python train.py --horizontal_flip=true --translate=0.12 --arch="repvgg" --depths=[6, 6, 6] --lr_schedule="linear"
Rows from block 2 of a small image classifier, named by matrix and row number. Rows with one number belong to one channel. Each number is 200 + 30 x the weight over its row's rms, rounded and kept within 0 to 999. All counts start at 0. After the name is the row's rms in percent of the matrix's.
After each channel's rows are labels from the 100 images, of 14848, where the channel reaches its highest value: "place" is the part of the image that holds the peak. Only what is clearly more common there than usual is listed. The data: retinal OCT scans (Kermany 2017).
# c3: 3x3 conv (model.blocks.2.c3.weight, 48x48x3x3, each kernel summed), inputs 0-47
# c1: pointwise conv (model.blocks.2.c1.weight, 48x48x1x1), inputs 0-47

c3.15,069,179,133,180,182,234,222,181,196,131,222,151,202,174,198,214,154,179,215,178,251,199,230,216,210,219,206,187,201,175,134,170,238,181,160,199,193,200,238,162,201,187,187,237,250,174,239,203,173
c1.15,094,159,179,189,189,249,225,117,172,215,204,235,170,223,227,154,196,222,206,218,257,187,170,213,178,186,143,220,196,198,144,206,168,186,152,199,196,189,172,174,234,194,182,195,164,144,201,196,180
place: centre; top centre

c3.25,100,148,184,175,173,175,158,252,177,202,199,193,186,179,257,218,160,206,197,181,157,165,193,182,189,210,169,169,191,174,139,171,197,170,153,160,132,203,161,200,177,172,199,226,216,185,221,200,150
c1.25,106,138,147,195,128,205,211,223,201,171,253,174,223,251,211,173,209,190,194,189,214,195,231,213,228,210,251,182,213,172,185,181,205,264,216,223,187,200,229,212,198,123,153,222,176,199,204,195,190
place: bottom left

c3.28,141,213,189,214,199,259,227,224,229,181,225,225,168,246,228,218,208,259,234,265,190,220,204,264,181,213,173,193,185,204,208,244,215,218,211,205,235,163,187,186,223,225,129,240,235,173,218,179,192
c1.28,104,221,242,189,229,235,199,271,219,192,200,255,194,182,211,202,217,153,229,262,143,231,217,251,171,219,188,211,195,207,183,212,225,204,228,175,192,153,205,223,174,243,187,221,211,216,265,172,187
place: top left; bottom left

c3.43,107,231,136,193,215,194,159,172,226,177,185,174,181,176,216,197,176,223,123,224,215,201,235,173,211,216,177,168,209,255,197,201,190,180,156,193,134,220,188,247,226,254,225,225,155,217,188,194,187
c1.43,100,231,153,178,137,179,178,185,154,196,201,188,160,215,175,178,162,216,228,228,204,175,248,199,233,257,154,189,132,219,182,205,200,202,152,240,210,221,173,234,212,219,215,189,208,202,169,252,204
place: top right; bottom right

c3.33,105,276,204,195,179,157,205,185,215,180,200,195,162,106,271,201,200,197,217,218,144,195,221,219,158,183,186,187,202,261,173,203,179,166,183,196,204,238,171,222,198,230,217,200,213,219,164,196,199
c1.33,100,227,158,239,243,163,234,199,251,169,173,194,216,196,232,246,190,141,211,239,155,201,240,184,195,226,226,145,197,200,238,155,212,207,198,202,233,236,224,218,195,235,156,166,239,196,213,178,198
place: top left

c3.23,115,214,237,217,145,271,214,206,185,233,219,197,269,206,194,209,254,255,180,220,206,228,218,207,188,209,249,237,239,187,211,229,197,192,253,203,225,175,210,211,259,212,183,190,205,210,180,245,228
c1.23,090,196,227,260,178,214,177,241,181,222,226,221,257,238,168,169,212,258,241,210,205,179,238,228,233,200,213,231,241,184,215,202,218,229,252,201,226,160,204,185,235,181,186,208,181,258,215,250,215
place: bottom right

c3.20,111,203,248,198,175,223,227,206,223,203,199,181,198,215,230,229,145,208,231,189,224,196,245,249,149,234,172,193,225,262,184,186,210,167,193,202,237,257,195,206,245,199,252,243,232,250,184,234,200
c1.20,095,211,240,210,197,229,228,186,218,207,215,163,200,175,225,240,151,186,222,208,189,202,243,234,156,185,221,212,247,193,163,197,171,177,177,252,229,238,237,188,278,148,176,222,205,239,222,187,162
place: top right

c3.44,092,263,270,211,224,149,209,166,182,174,182,213,195,242,199,170,198,212,210,170,223,209,223,151,172,213,241,158,225,213,166,195,179,198,265,218,265,197,199,233,187,231,213,206,167,183,173,230,205
c1.44,095,234,250,156,185,151,225,217,227,205,153,205,169,249,198,159,181,165,208,208,189,167,200,169,202,205,206,172,218,179,186,198,174,207,274,222,260,198,152,225,156,192,214,181,224,199,176,257,185
place: bottom right; bottom left

c3.11,068,181,192,154,212,141,218,217,219,141,244,150,133,180,210,208,194,163,160,230,187,191,163,226,216,218,162,168,195,235,213,171,189,229,160,246,162,176,187,173,187,210,235,180,189,173,214,219,173
c1.11,093,202,180,235,252,215,218,193,209,178,182,152,199,191,196,200,171,187,200,189,241,185,170,221,184,203,272,173,199,214,221,164,202,184,181,175,100,238,169,236,229,229,169,232,218,179,184,225,153
place: centre

c3.0,104,189,198,236,231,198,171,223,161,212,196,250,186,250,192,180,181,180,237,188,221,221,192,237,177,235,211,156,164,176,187,241,223,189,228,203,217,130,223,205,206,132,210,267,237,162,183,201,214
c1.0,107,192,207,190,245,187,196,188,206,208,213,248,178,220,241,191,169,199,251,166,207,214,151,198,129,231,175,157,202,182,173,195,228,176,186,182,244,142,213,229,198,197,121,227,206,214,245,178,176
place: top right

c3.31,115,216,209,209,227,156,190,216,235,187,231,153,195,224,214,221,140,184,193,168,193,205,196,172,122,226,203,160,122,179,188,213,212,172,211,162,221,164,210,229,160,197,197,221,213,138,215,210,164
c1.31,102,216,214,188,197,175,251,241,203,214,202,143,163,198,233,243,164,215,226,193,154,191,206,229,174,227,169,171,156,153,191,221,179,199,172,172,241,194,210,203,166,210,176,239,203,157,251,204,127
place: top right

c3.38,129,157,164,186,204,184,199,171,182,177,179,194,162,227,203,242,184,209,197,211,193,205,174,166,136,234,214,129,133,189,203,221,171,132,152,212,176,190,199,143,194,202,221,196,228,158,184,197,184
c1.38,101,173,189,219,213,222,239,140,206,205,171,220,183,221,219,253,155,234,168,203,226,219,148,141,210,222,186,179,172,184,219,191,173,137,212,195,218,223,168,176,195,234,165,239,193,180,186,236,260
place: middle left

c3.18,077,170,237,184,173,204,246,231,93,159,207,187,183,220,227,245,200,195,168,141,152,215,215,252,169,201,209,172,208,173,206,165,225,203,185,212,225,218,210,164,209,176,161,191,209,187,193,211,183
c1.18,094,190,197,143,164,221,210,245,189,130,196,180,208,231,239,190,256,194,205,191,212,232,222,211,250,224,200,204,215,196,152,236,177,172,220,279,240,194,238,160,240,217,223,181,209,178,201,206,194
place: bottom left; top left

c3.7,093,242,234,166,216,199,174,205,157,149,219,205,159,158,221,163,158,182,205,202,174,183,202,192,184,179,161,185,257,256,172,215,152,208,182,209,208,254,181,208,225,122,176,182,185,217,177,202,217
c1.7,109,157,214,197,219,220,225,209,178,214,222,202,215,230,236,200,174,172,227,138,224,216,209,221,194,221,207,163,240,152,241,181,254,226,164,220,172,236,233,191,157,143,131,172,233,221,205,213,206
place: bottom right

c3.37,085,130,160,218,246,151,192,233,157,200,184,194,185,186,198,228,205,161,194,213,214,202,199,187,193,186,215,183,168,245,256,195,171,226,161,209,190,143,145,219,179,228,199,157,146,215,229,228,224
c1.37,096,141,190,186,170,182,210,177,120,188,222,114,246,202,183,198,235,153,158,178,194,264,183,219,174,233,177,214,172,188,189,191,195,210,211,229,207,215,219,194,184,191,181,143,177,195,186,211,204
place: centre

c3.6,098,222,204,160,169,205,201,155,209,197,190,170,185,243,233,227,190,240,164,181,164,174,171,178,160,224,157,187,196,165,181,220,141,170,228,121,197,221,158,216,163,136,179,200,194,216,198,203,203
c1.6,097,174,166,220,159,186,176,182,171,114,164,220,208,197,185,177,179,239,177,184,148,221,190,167,215,223,219,161,182,217,170,209,156,195,211,194,225,236,219,202,196,180,237,213,249,198,115,196,180
place: bottom right

c3.10,103,220,177,174,180,223,238,212,228,215,179,138,225,213,182,177,230,211,216,185,233,230,202,223,183,210,246,162,214,165,198,244,212,186,181,164,210,199,253,174,194,199,239,160,263,143,167,256,217
c1.10,097,199,139,208,153,252,216,174,216,228,187,224,221,195,151,155,208,244,222,193,220,223,239,197,214,200,226,221,197,185,203,219,167,200,177,174,227,231,186,170,212,199,210,233,201,136,103,191,194
place: centre; top centre

c3.1,122,116,212,216,231,206,168,214,185,186,195,200,222,269,201,217,220,182,133,154,205,228,199,183,197,218,205,218,169,197,234,211,220,206,229,205,145,206,204,248,228,233,186,195,143,219,243,181,160
c1.1,109,83,217,177,208,235,154,219,227,179,216,179,158,171,215,210,173,188,144,233,188,167,166,191,179,199,179,202,185,182,186,182,205,185,224,230,183,209,228,235,206,234,208,174,189,170,254,219,180
place: top right; bottom left

c3.29,115,180,233,202,220,233,206,214,170,195,182,210,230,263,176,252,225,187,185,182,125,189,155,234,193,160,202,229,213,139,186,170,191,187,239,195,200,183,187,254,234,228,186,184,166,212,231,216,148
c1.29,090,210,215,186,217,197,181,245,213,230,232,253,212,191,193,248,178,216,208,192,138,178,187,226,183,197,247,154,240,175,211,147,198,201,232,208,165,203,179,228,218,219,187,209,175,134,274,218,162
place: top left

c3.9,095,221,224,186,202,227,219,153,184,168,125,201,208,203,169,233,195,237,205,182,180,199,153,222,183,223,196,156,223,183,210,132,202,168,187,200,243,242,198,207,195,195,178,260,119,182,190,186,187
c1.9,110,185,161,186,213,187,214,169,206,202,184,220,228,154,178,148,216,183,232,218,189,160,175,229,210,188,211,169,252,142,224,211,195,235,203,225,186,224,219,195,201,135,164,232,115,245,186,228,196
place: top left; bottom left

c3.3,105,140,227,191,137,236,221,190,213,193,179,221,153,185,222,188,218,226,195,129,228,197,158,175,213,212,178,179,161,133,196,241,243,208,165,162,219,229,230,182,218,200,214,234,163,196,218,209,191
c1.3,099,196,186,196,224,244,231,148,211,233,184,226,159,166,221,161,198,219,178,139,235,171,155,202,222,231,193,207,197,177,230,175,253,189,138,152,186,167,225,207,175,181,261,220,207,191,186,166,198
place: top left; top right

c3.42,068,196,232,196,181,240,185,192,182,151,191,191,234,220,230,155,194,248,177,235,183,224,223,247,195,210,203,200,170,233,212,235,163,204,225,225,233,216,205,195,285,176,192,158,173,138,208,219,148
c1.42,090,209,201,201,197,126,163,239,192,183,252,212,202,186,204,201,171,226,231,203,185,169,203,217,205,186,119,170,154,225,179,165,230,202,172,178,178,156,160,165,220,189,154,240,211,184,250,222,213
place: top right

c3.32,132,279,198,208,220,255,179,190,163,190,175,195,205,183,238,194,227,242,163,252,197,178,214,257,206,200,217,224,192,233,214,148,181,202,242,208,199,189,169,196,257,184,145,199,228,202,192,160,237
c1.32,098,241,204,205,251,239,185,224,162,192,190,210,220,223,194,130,229,189,192,226,199,182,230,235,283,196,195,215,198,212,212,135,218,235,254,232,203,212,199,190,261,234,207,210,185,217,214,199,241
place: bottom left; bottom centre

c3.22,104,125,204,211,180,200,152,169,143,181,176,208,207,227,196,181,234,191,204,199,198,183,147,180,215,226,174,185,162,188,157,148,206,220,224,198,190,185,214,172,193,181,164,195,156,203,194,198,103
c1.22,105,140,230,222,205,199,222,204,175,194,207,185,219,231,189,192,178,196,163,205,204,253,210,190,178,194,205,188,164,197,230,178,272,211,220,211,213,139,197,263,205,232,206,234,136,212,264,210,150
place: top right