From a checkpoint of a small image classifier: batches of 256.
Rows from block 7 of a small image classifier, named by matrix and row number. Rows with one number belong to one channel. Each number is 128 + 32 x the weight over its row's rms, rounded and kept within 0 to 255. All counts start at 0. Numbers have three digits each. After the name is the row's rms in percent of the matrix's.
After each channel's rows are labels from the 100 images, of 14848, where the channel reaches its highest value: "strongest on" is what is common among them; "patch colour" is the nearest of a few named colours to the mean colour under the peak. Only what is clearly more common there than usual is listed. The data: retinal OCT scans (Kermany 2017).
# c3: 3x3 conv (model.blocks.7.c3.weight, 96x96x3x3, each kernel summed), inputs 0-95
# c1: pointwise conv (model.blocks.7.c1.weight, 96x96x1x1), inputs 0-95

c3.92 111:143155121181148120116095178178173152071112152161085123105133123116144121101153170073099081130144135090138170110072110155126152098173128091140170168181120157143078104138125171166082121130062125184130113163164100091196116104171073175153113133157158154107148141143143087156107108108201126116
c1.92 099:105089084175161173079056134143143113132141138100092072135148118128154099108170125080132103114186164114117148081106103119099149072132123126099086190133092151174074065178117113144065056107130091160157100163121119132154146077155093127156164083143129129120132117073131129144092158090167145122
strongest on: finding: diabetic macular edema
patch colour: grey

c3.58 092:115099106059100135118102115125087143188113048096152117130141100154188077117103074137118158075112124148119122106084099109123107102139132101135149137075130095129136108179135100085093111092093123111085159085140147121063122140160153095145110060096109048195160137115107102103075152083116116163
c1.58 106:126131180141090061134197100109149129140138143177163179138112141110116141173127134146138171168017070141149107146137180114117145134124137118132151181146136136120139113033118161121199176130125122104148105128151139141113079151098169151110152151130186119126156104188130141148124120094095089065
strongest on: finding: diabetic macular edema
patch colour: grey

c3.9 108:146114122134138132135145062113117187114145205093104097137145144087090193078094152120133136168140109119122138171125154081166156131109082157068145171176113145107094150160116119140134128076177118098165150114125091104204164136068142154158117171099120108082159117151201158144188136144179147130
c1.9 092:126092114136101175165121102122110148124177207072102128130153190133128137122107170136168144115080166177173110135085178171133180111109151084099117174171110140121159137116158090145075119179149118148160154129138118121130140155119149181128097216126159173165177113159167133095162162182159131088
strongest on: finding: diabetic macular edema
patch colour: grey

c3.91 086:146144117097144101162125134167047122124162092119154090100112060126126170128108134140113127122149063118106119155115079092136098097142107127127128108104121162150149158159095073101153155078068106116059106100106135131046111128130113065162109050129094113136113054159179149181103108153116161146
c1.91 107:157214157132086096153217130131107116093133161156191118115104146149124191112144141153156149114085159131143096179110119101175095175104093102172196121125131114172183164081149119144165195116146113132133135099154113133067115164155136159091122126151167105104119063194127157127144135135120133114
strongest on: finding: diabetic macular edema
patch colour: grey

c3.28 103:072142155173152125070172134074125113135080092128104102086154128134122147112127132101073100103167104112147146137136088105134061153077058102115132145129057079128113152135181145172113117104153137177108157134131109111115148129110074127137107127139167077103130096140066134086101179048095076171
c1.28 093:133087121143092159152134126077107138182165058132161142134158142143137075187179147215160154109131132180152147083111128165093087109089138096161112168103118114156142073102164145157119135159119083147114171147150097189062192115137148125128121139155116146083061126116061130092108113112138130129
strongest on: finding: drusen
patch colour: grey

c3.29 119:076152154128104104069148125094096132144063072105114145102129118107116136125104078124063112097161102075106124119128109113150067147075094087088136110137077086112096163122139096115120114074135158121096109106149104064093114128115113099139103127098197048105114106139070158083142148053091105133
c1.29 096:107105123145072105149149127072130113148138074154211154121108119168146078185175156185164173105168169168147156103093142133118117120082134062165089156106129108159141104086127107127149134148113115129118137140108130163056178099152146120158102105161162088065052108112084175105107158122131146116
strongest on: finding: drusen
patch colour: grey

c3.39 101:137100084129094089150127122135125096068161112088103075113149116104109140131139126141162097175108056176187110145153165116100177114137124175125096107150118171048124127090141094152122127159083051107150143124094083169085147096078112134101136171127092142074126133122179146161107074159087183123
c1.39 100:150131134182101071138161106151112119122107120103118100078122145116073146109108084138123100136093068157196105159138119092129101138106074140107151134177114122066143144066192051191133135146104087106105130106137063163076138140060099169085165166128119108098107077149139121145124135100113143089
strongest on: finding: diabetic macular edema
patch colour: grey

c3.1 101:103127110145121101086143101080123117113075057164135102137117124130103105073097207084102135100085131122096094101076106075098138137145110037141102113112099098063166101155120117126131121142138097165140134078102048119142069083104132145097121097140136095146087077111052126114133124141135096110
c1.1 115:116148130119139112100126118106118152124071079136126149132105100058075133132053116113105135116122128101054065122078111063124087168135092090114145068133128091051147119161089109125133140060089140098099099075120086108150075106069125093105083095113110081137103117129107123136125094129136077155
strongest on: finding: drusen
patch colour: grey

c3.17 099:131161146099155177119133152126080115178132066125158157150128073095091125195081099165132140122100152099094094122095147138117136124126151112076132000123163108137109127138079113106153161115134146088073086070144138106168081120124133100081079113118153079160135097157103140132171106110118149125
c1.17 099:141162132077107105160157148087090110141150086148161155135110103120070156157058135144124134129087124075124084152100116134116082141094127181092121059127139102124140112100051112074175185097123141114063102063136122105140091116126113106153088122125167068116105097188141158130139156089058127143
strongest on: finding: drusen
patch colour: grey

c3.82 097:159118106063054127138145148146140163133178166073138118159063136169155166113129130167151178123145118151139169164127146127178134167132144129128195194166134166190145134201151113106152140110156142152166146160197144142187115173162162161131125153118100101099141190158147115163085115128104137110
c1.82 101:128101102107124163149081095119132099114183165061107059104082129134147131098114097116133169121173118105094130129110138067112138110160053143131147145112112196165130093178130099097143121119088114122140120134096207149126088080138120131130123125081055141104124199123165148170081114147069141188
strongest on: finding: diabetic macular edema
patch colour: grey

c3.34 102:116121122117124106125132073118098109089114112114117125117132127090079149118096141092081102133103062103054096134092090057117174116139081130065128125085106138044135105110093114078130135061105111077144126093105133088117092121050110058100097087056138085122127120146133131135150142101136155138
c1.34 103:138144148101111048135249094124100153100118122144123158122160132111087168114137129168148144152059097133170086146151148120141152160033111104102163131153146153092161125101137136179171188118121155120162114109145121131107134144060136140076134148151132132075144082179105125105134107102136141067
strongest on: finding: diabetic macular edema
patch colour: grey

c3.18 116:117185181169159112072167128096079115112082078173138149131123138093111161099090124109074124111146089097093116144147122119155089184075109112104164100128100108101136161141137152121157150095164165134140126097165066082125117150113103098121085117094215085114131057165104162084167158096078125138
c1.18 091:156151149138094139164144091048103115165173129183168156151127116155134078156178169176211185119152106174148161110109177109122135161135146121180131141109149129145135124117137159142160150124140152139123192161164133210102166129117208094175129124106143160069112102120122156127126130171092170124
strongest on: finding: drusen
patch colour: grey

c3.7 118:120113108089071100123142139146120146140131062092145103123083136160165109146136109133128142035113132137149117123057118152135129123097146117140134129112146066133126110092182104163099133159084133147093154114139063134104106122162128151108105092201118076152055077130054091094098151108181090063
c1.7 098:119136148099086065112197120118162130088102112123105101110060139113089174089110104112114126155125070124142108159147105086163126187089026173138124147135113126053144157071172130159130126094113138119131137121148106140115108148045118151146150149109136059129085113161139163152115144058114104126
strongest on: finding: diabetic macular edema
patch colour: grey

c3.49 106:116145135115183162091134082129130159146052190141078137107193121116083136137085180061095109106149137074098106119087128098144155162106125079076147097172093106105109124158105154121115122099128156085103113101132102060182098121090100153148143103165141133189178101145116099078147149114173115152
c1.49 103:130159157102142124109139094124131131117061153131129168118149107096088141163053131125114118133123107093119070129130135102164144169097120083062153113164119087076126163146104146128142152061152156062119102057169082094134109171073102148136133135140164059188170080150120128048138131096149126124
strongest on: finding: diabetic macular edema
patch colour: grey

c3.50 114:117146128185142044074170137100148134054119136127122129091122131117110162128110124126099084161046099103129113158161109115144062122081114120121147143137093082105142165060160140146129124102129123181108136129146072110127125160109086141103134109111157058090079066157097142117128165070129077075
c1.50 099:137077094198139078116074153140146093073139138130131102119098123124128089127129141108103087147108144090092142110129069135055111037155100161170105154075128125138167088126160092065091110082133077187115117147077142128097128096115104123156161074112115128106114127102095174158154179112152128164
strongest on: finding: diabetic macular edema
patch colour: grey

c3.60 116:134095107160070101143158155144114138151182067095181125158105157177149123150158101200168179117097128190179148117131149160125086111090176122155132164115146096157142125127189078166129129165153102163139155156145111198052139182153166114140131126149134104117077118113090161146089151123086117097
c1.60 098:119103115121077122135090108142121122117175024126142089130116105159111101103190095137154169113151143166117161119123118057092114084141112148136099140103132125172123098144161080135149092105129119135083123185092121173083140096161145107205143062107105116106042102099106186167104125124086159134
strongest on: finding: drusen
patch colour: grey

c3.33 103:122170167121137080087167123051110073126094075163116163166171101111088125113129138112122127139127082115107105142163150083124053180078075104137148113159091124074162163103124170149171133097142163179132139122180111131060141136074137108116111102070137088109126098152116141099073134088092100119
c1.33 095:109122079145186142150102128101145102141154078159156130140182123135133056143145158122142118079147106169115156021080124118057114083129120090155130136081107104148174058155132155112101116127153064159114165133097126201137166119112135097167105129126106145114070135079084156097113128130135169134
strongest on: finding: drusen
patch colour: grey

c3.90 097:124093121146152135117111161138123161073111105118087116071155132119086157067093137137077109130154120083124135134124083124135130086133105140060131129102139078149046100174131110115087124095223101114054100126057102084198150159134081144160147148125138105126111123128117154137168147090165138183
c1.90 095:105086107139101158108085146144153098113140087110098142112077137131130126076123092113107122187187122087117215118133097110117137050167116184086085127084126138201104116156110088104125117113189129126090115148069140094089112103167101139132166167148154117098137167099178139197121117132092136178
strongest on: finding: normal
patch colour: grey

c3.61 094:146123140148197208106093103088091085216116112136141116154171079128148094091108140098135138147170116140096130135142138108072134109133130167134123104094127114119110128242098169100129128102147117086136123109087134120159121105121154068135115095069109101166186130109131094127106100155118128217
c1.61 093:139117136145097181128108123120108101185144132172169105163131153166154138142191149168189160141134151184145162121111173179102149093119160078145153117133172135170093084187125134147155150152125130124128124184121057195115119094164163137134116158154143197155135131121118102110142110219152198136
strongest on: finding: diabetic macular edema
patch colour: grey

c3.51 091:164138145094125166138137090131062118094091119159155150166095152146099150065121188119133192082186045135098152124096125076125137161097087105147147139091126103085133100133112168131137149099098129089150150094156107132135118113095160119166069115121176109123099073152090131076121032133127168128
c1.51 097:152141137095085121117177103131080145081097144103106113130086144088082187073114104102096154126153048109061089163149139082171144187095070135119128143119089111091144165114106157112167135057111116120146091117174123101100115165049164119150118126110162104140141117155138155080095067108140120123
strongest on: finding: normal
patch colour: grey

c3.57 108:144134163075143138142171102080081103169119101153164172195127120119127125152114131139166219108093106141134071139130148118128104183077119119161114104122142109061137137079131134170177156126119153098122146076154137148110115142107190138075098102127162129142126109120091085077068069125051114097
c1.57 102:097112145135176176097117116107125104144044064145093156124151120084097137070106102099054112129131157089098072113147081105112101096133084120096105106130072115115087111167107166130122119088134140123131053093126153118125113153095123144087141098092138099114098124115080119071099123063071064154
strongest on: finding: drusen
patch colour: grey