Weights of a small image classifier.
Model: 2.69M parameters, 40-pixel images, arch repvgg, norm batchnorm, activation silu, depths [6, 6, 6], widths [48, 96, 192].
Training: cautious_adamw at rate 0.0032, 11400 steps, batches of 256.
Data: trained on retinal OCT scans (Kermany 2017), 49215 training examples, 59.3 epochs.
Rows from block 8 of a small image classifier, named by matrix and row number. Rows with one number belong to one channel. Each number is 128 + 24 x the weight over its row's rms, rounded and kept within 0 to 255. All counts start at 0. Numbers have three digits each.
After each channel's rows are labels from the 100 images, of 14848, where the channel reaches its highest value: "strongest on" is what is common among them; "place" is the part of the image that holds the peak. Only what is clearly more common there than usual is listed. The data: retinal OCT scans (Kermany 2017).
# c3: 3x3 conv (model.blocks.8.c3.weight, 96x96x3x3, each kernel summed), inputs 0-95
# c1: pointwise conv (model.blocks.8.c1.weight, 96x96x1x1), inputs 0-95

c3.13:153084109101107090122125118142121119109137133113137198139108103100095119126130138135129140115074083138131102130143136124131082125110077162136144103150142132120120136127153138108123135114107190138167105135165116129156138152083110124158112180105163110116107089159141147100121173118130117122
c1.13:105091079151097107108126124136157094121137165081128158103094125135117130128159130091095116125110130104136129135119106106121093127135110137153116116146128156149121142100138125146123124072109148163179091146098165153106094145137083141156153109161110137132112156141131110148093169159092104093
strongest on: finding: diabetic macular edema
place: centre

c3.30:166129147150155153131140117145116154129104147135122146166053116099091125135114112108120146160141119117096101154155080153142091127119095155157163070141123153123114132124126151115172160111132135143150136142136105130139079159066167135124131141113161129111116089113168117115128126121142143144
c1.30:128078147140129156104089143136133165147111143119098058114062129116117083116110087110087100138143105099100149132138119169102072122161118143143108108118136122114080127118147147116123148077140111155139137148116121114102103162110136140142142129121123122133112138074125121143152123132151136159
strongest on: finding: normal
place: centre; top centre

c3.67:106132103126068099130103162115108090090092107119108115118104120155139106093121110122137127124125140142155122103131138139111123142111096107143088122146094180125153116076110114117105135101099110139151116142118101133036110127128133131111139099148118090107092123101120098114102077119140110118
c1.67:108146106136132138131104169110097098106081120132138140135127141177123104085137129123141145093125145173179139080107123148108156152109131064135093141107114145120157106114126125133094139133151094161116116125111096153104133096123113171114100108156158102133107126114055113134113117134127127101
strongest on: finding: diabetic macular edema
place: bottom left; middle left

c3.22:148105092094121060138143100103159124080175127097111165135132128141128144131104149120149131156142104106137122153149134077145152076120105153116142114150147134107142146096123112108133110142116176170157148150135127152130142115112102079120173148147133096137093131150158140138132143088141141098
c1.22:142096087124195082124115107135175097104144131135114148134153162115138098143125171124136123148125114103126121130120117114113131085131113167162101125064146127109159085121157142099124122113111091188104171144116158126139146107119120098106168115139094133146141149131124143157149126122110117152
strongest on: finding: diabetic macular edema
place: centre

c3.5:157164171166146135132143122130103142148114156150130133146153102105136122138115160130115112161126151131134132144204126109139123158111136098121152124128152208132163130141131167096158103113132114178175123115115103162151142148138152105100131137121187137129143106121141115122138150169164145122
c1.5:157106129149150162145105104118105106164107145157125115151125105136127083121122131152127147144150146173114150110164146086103158072131132146133115114073146128146158095133110103073105120135136056141146131103094141138109137126139149100120105090123116167135144089102111140117148139144158162130
strongest on: finding: drusen
place: centre

c3.44:163152098094116107144141151102136096090134109103110163136134067144138133092154095104111135151139107098121134147122122081124129151114084124125157121144127174130144125106139153119157120086129136127174065113083114117077114117142134126132144104142127089082123149127142098085122126108106122131
c1.44:157117107091115138153138114139113105138134097120094125120144104155159153109128131124110156107112141157144133129097126101106156112084120093139102178107145107117163105107136095153128131116166112077116095094083066120100141141146123136130132115152102116143136136124127108065084155133096105087
strongest on: finding: choroidal neovascularization
place: bottom centre

c3.43:153149099136161139134153137130079140119094144116161150137138109120128134093120140153159158147161120137119135156121094145148071135088118142146130122129127169120126129142160180144171137119082107182085143138144126153117137157123159155134120094095128131128151103127156138112089178103100117168
c1.43:129092150126121123120088135152123140137109130126122123144143101139135087126138126128154132131142119141105154059145109112064117097132166125141088141068108152137146072144165128095081119147106102138107129105123127127107149133135152127131092092120091121155140087070121096109107128120150095133
strongest on: finding: diabetic macular edema
place: middle right; bottom right

c3.12:109128108174087130111121145104115127135105163131101099093108126103127122115096113101053061176137154110129121130166111123121144123118137118119117101123129165099144126157132141099121081123122119124172145135119119172130113114129104116092161141115149102151120074104165109131156155135122161132
c1.12:164085113169071134151118148132118125148172108114127140136145113139149127164141103163170155177133148134171146120165152172116158113125173126124115125102169141130146106124136130140118113189110118133128156114124165143107183119128155148107157098138091158120138097110116099139118135144131136145
strongest on: finding: drusen
place: centre

c3.10:138127126123164166157137165171114131121133111105109158105163130098129105143116142121136117102131143109153093130135139170147116164079115111125143087175118133117150129180130150139133141121118147183106122138172085168141135144113141154094150120165155112133138121137115105068083150129153099119
c1.10:126163146133144144145141193123118139108130112146125137097140147161141129135150160136141128081125135130143161112103124144133146154111107100118163150154097115136140128158167136143134144094102187177097113141149089152139123122162129112111094126168157098160085112152116104092075141149139097109
strongest on: finding: diabetic macular edema
place: middle left

c3.59:162120094094102110142138147129132105115111088121154115147090087097138118107114082136115132128096069118107122143111098127117084124138101167117135143115164114120100116079132115126143150092103131123111096114114144118069122154119118081163142111123090120177095147125108096141133116129120082143
c1.59:154100093097086103119134161127117137132120138088131099157095088116140115085111084142137126134095093120106109124100118131116049120150114172118148150114129108109088111088157095118133141123121157157106087111134137106112134156123128092158132122133075129159114101135117118142157104135138098142
strongest on: finding: diabetic macular edema
place: centre

c3.35:136146106123113116133103154105118114080107135125101126122099107144148087102113114110126121152140171124142106113135106131116111143120101118162098118150149198136158113109143166103115092123126119142188101141105100143128087129163115155103144141157137101118088150065148073115097124126148108125
c1.35:125104114133138125124067123090090108096086146135117092085126137139140073104106123079138096140105161117124109087099126118091106129167145123128080129125126132122149098115119133103064062128120116126105138120107120135113113106156081139113129125143107121149128144096115097138107137150129100138
strongest on: finding: choroidal neovascularization
place: middle left

c3.95:168114132148106145156123133173141155109094139108130143149070134100094105148121128130134141140139109129095102131139096176144100129143125113110141062135128130131118122136125106115150140103077119131124165144138102159117083132067157168096145117120126163085092136096139100129121129148170146123
c1.95:104108138139142147113129124146162137136121138109098097076087140097088113101129131108094072158140130097086110158140103140127102140145136146148103103114114136112141139160162122115119114067116093158119153165105130146148090137063133151128164095130134137118135144083132104153128126112136127169
strongest on: finding: diabetic macular edema
place: centre; top centre

c3.8:149134116080106077130120108123105131080108121146128140102145085113146131095097128127124094125088100130117109122120144101111137143084081129137112128142115144076123135045105140119113096114096144139117113124101128120078147133112107097118114085085122101132117140134126118099104141109178122117
c1.8:165137116099142091133083129122131123085133116142142131122134091122165129124135138146134102052055117138139129078108118147098101105109104101118102146112135091127124118076139109106096118125115140145120116130111131113096154133142134102158102093134098121126060143119118132109099134114153098104
strongest on: finding: diabetic macular edema
place: centre

c3.85:139091128127086153146116137119095146130097109102080106111125170157150114107094092101122131127165143120147120134137160147133149133098141070139137137153111170100138127159133137132135109139191139102148101112144090088156137145181114144121140171140126075112151167122117102113106108132141124123
c1.85:134109096154126138127121118106111133148066129108084059127108153155125110072126105094113144106141130125133126099134156109130144118118165106152119155117065152110157109153141111145096094114168085103127124133126129143148118135147147145129120157122101099134149180087125132105110127147100091149
strongest on: finding: choroidal neovascularization
place: centre

c3.52:093126092130103128114125120120148137121186142120141142148116130164138137117149110157163163115156075156137152108124147099117146135150106145150121138160143124139154165129147146151118156159162162102137163143072138094106121133150159174153128175115114114122150186129126099155137082113115109147
c1.52:111122137146120146116083098116144083134147139117122141113117118107114114123116082131117119109122097123106118044113131063086132098130105138133136112122135137113151121146123112100056121125146119117120138116058120068106116151123122135125139127111125119156144170093089124144128124133091122159
strongest on: finding: choroidal neovascularization
place: centre

c3.11:118143129117114119092129094148099174121114075098092097112134107097132131091119137107127106118111071095112123137128141132150096122128100123118147123150095091110079151120104109122108094089114135067071120072144112094154115146130130142110111124103122113122123102105122142104152123142160124093
c1.11:132168133091076124135151118145098203128111111110133119119139137105139149110125162123120125166111090128138144147145128136161104111113080121129141143142106115112102163092082131124125112102110154099128101117143090136148128148094128142125127132102145085111105112114146163052125125081152131097
strongest on: finding: normal
place: centre; middle left

c3.76:115140123105140161123101097090141136165087167151100123127127108121110108117150120106115117138133121145091127115170181083101140137131110127120131140116114192109125099187128138115117083116097151077180107148077117126124136127103155097122146116083113126121128130110138108142098104100112113135
c1.76:143140141107146150097085097109147144183086119164100098134111152119069093118137136069115126130135161142127075108140131107100148084127115103157133121093130145114114093168160114127101089115117133110138122137087096137129108118095155118118147122108095124129130133101105084122110151106125120148
strongest on: finding: diabetic macular edema
place: centre; top centre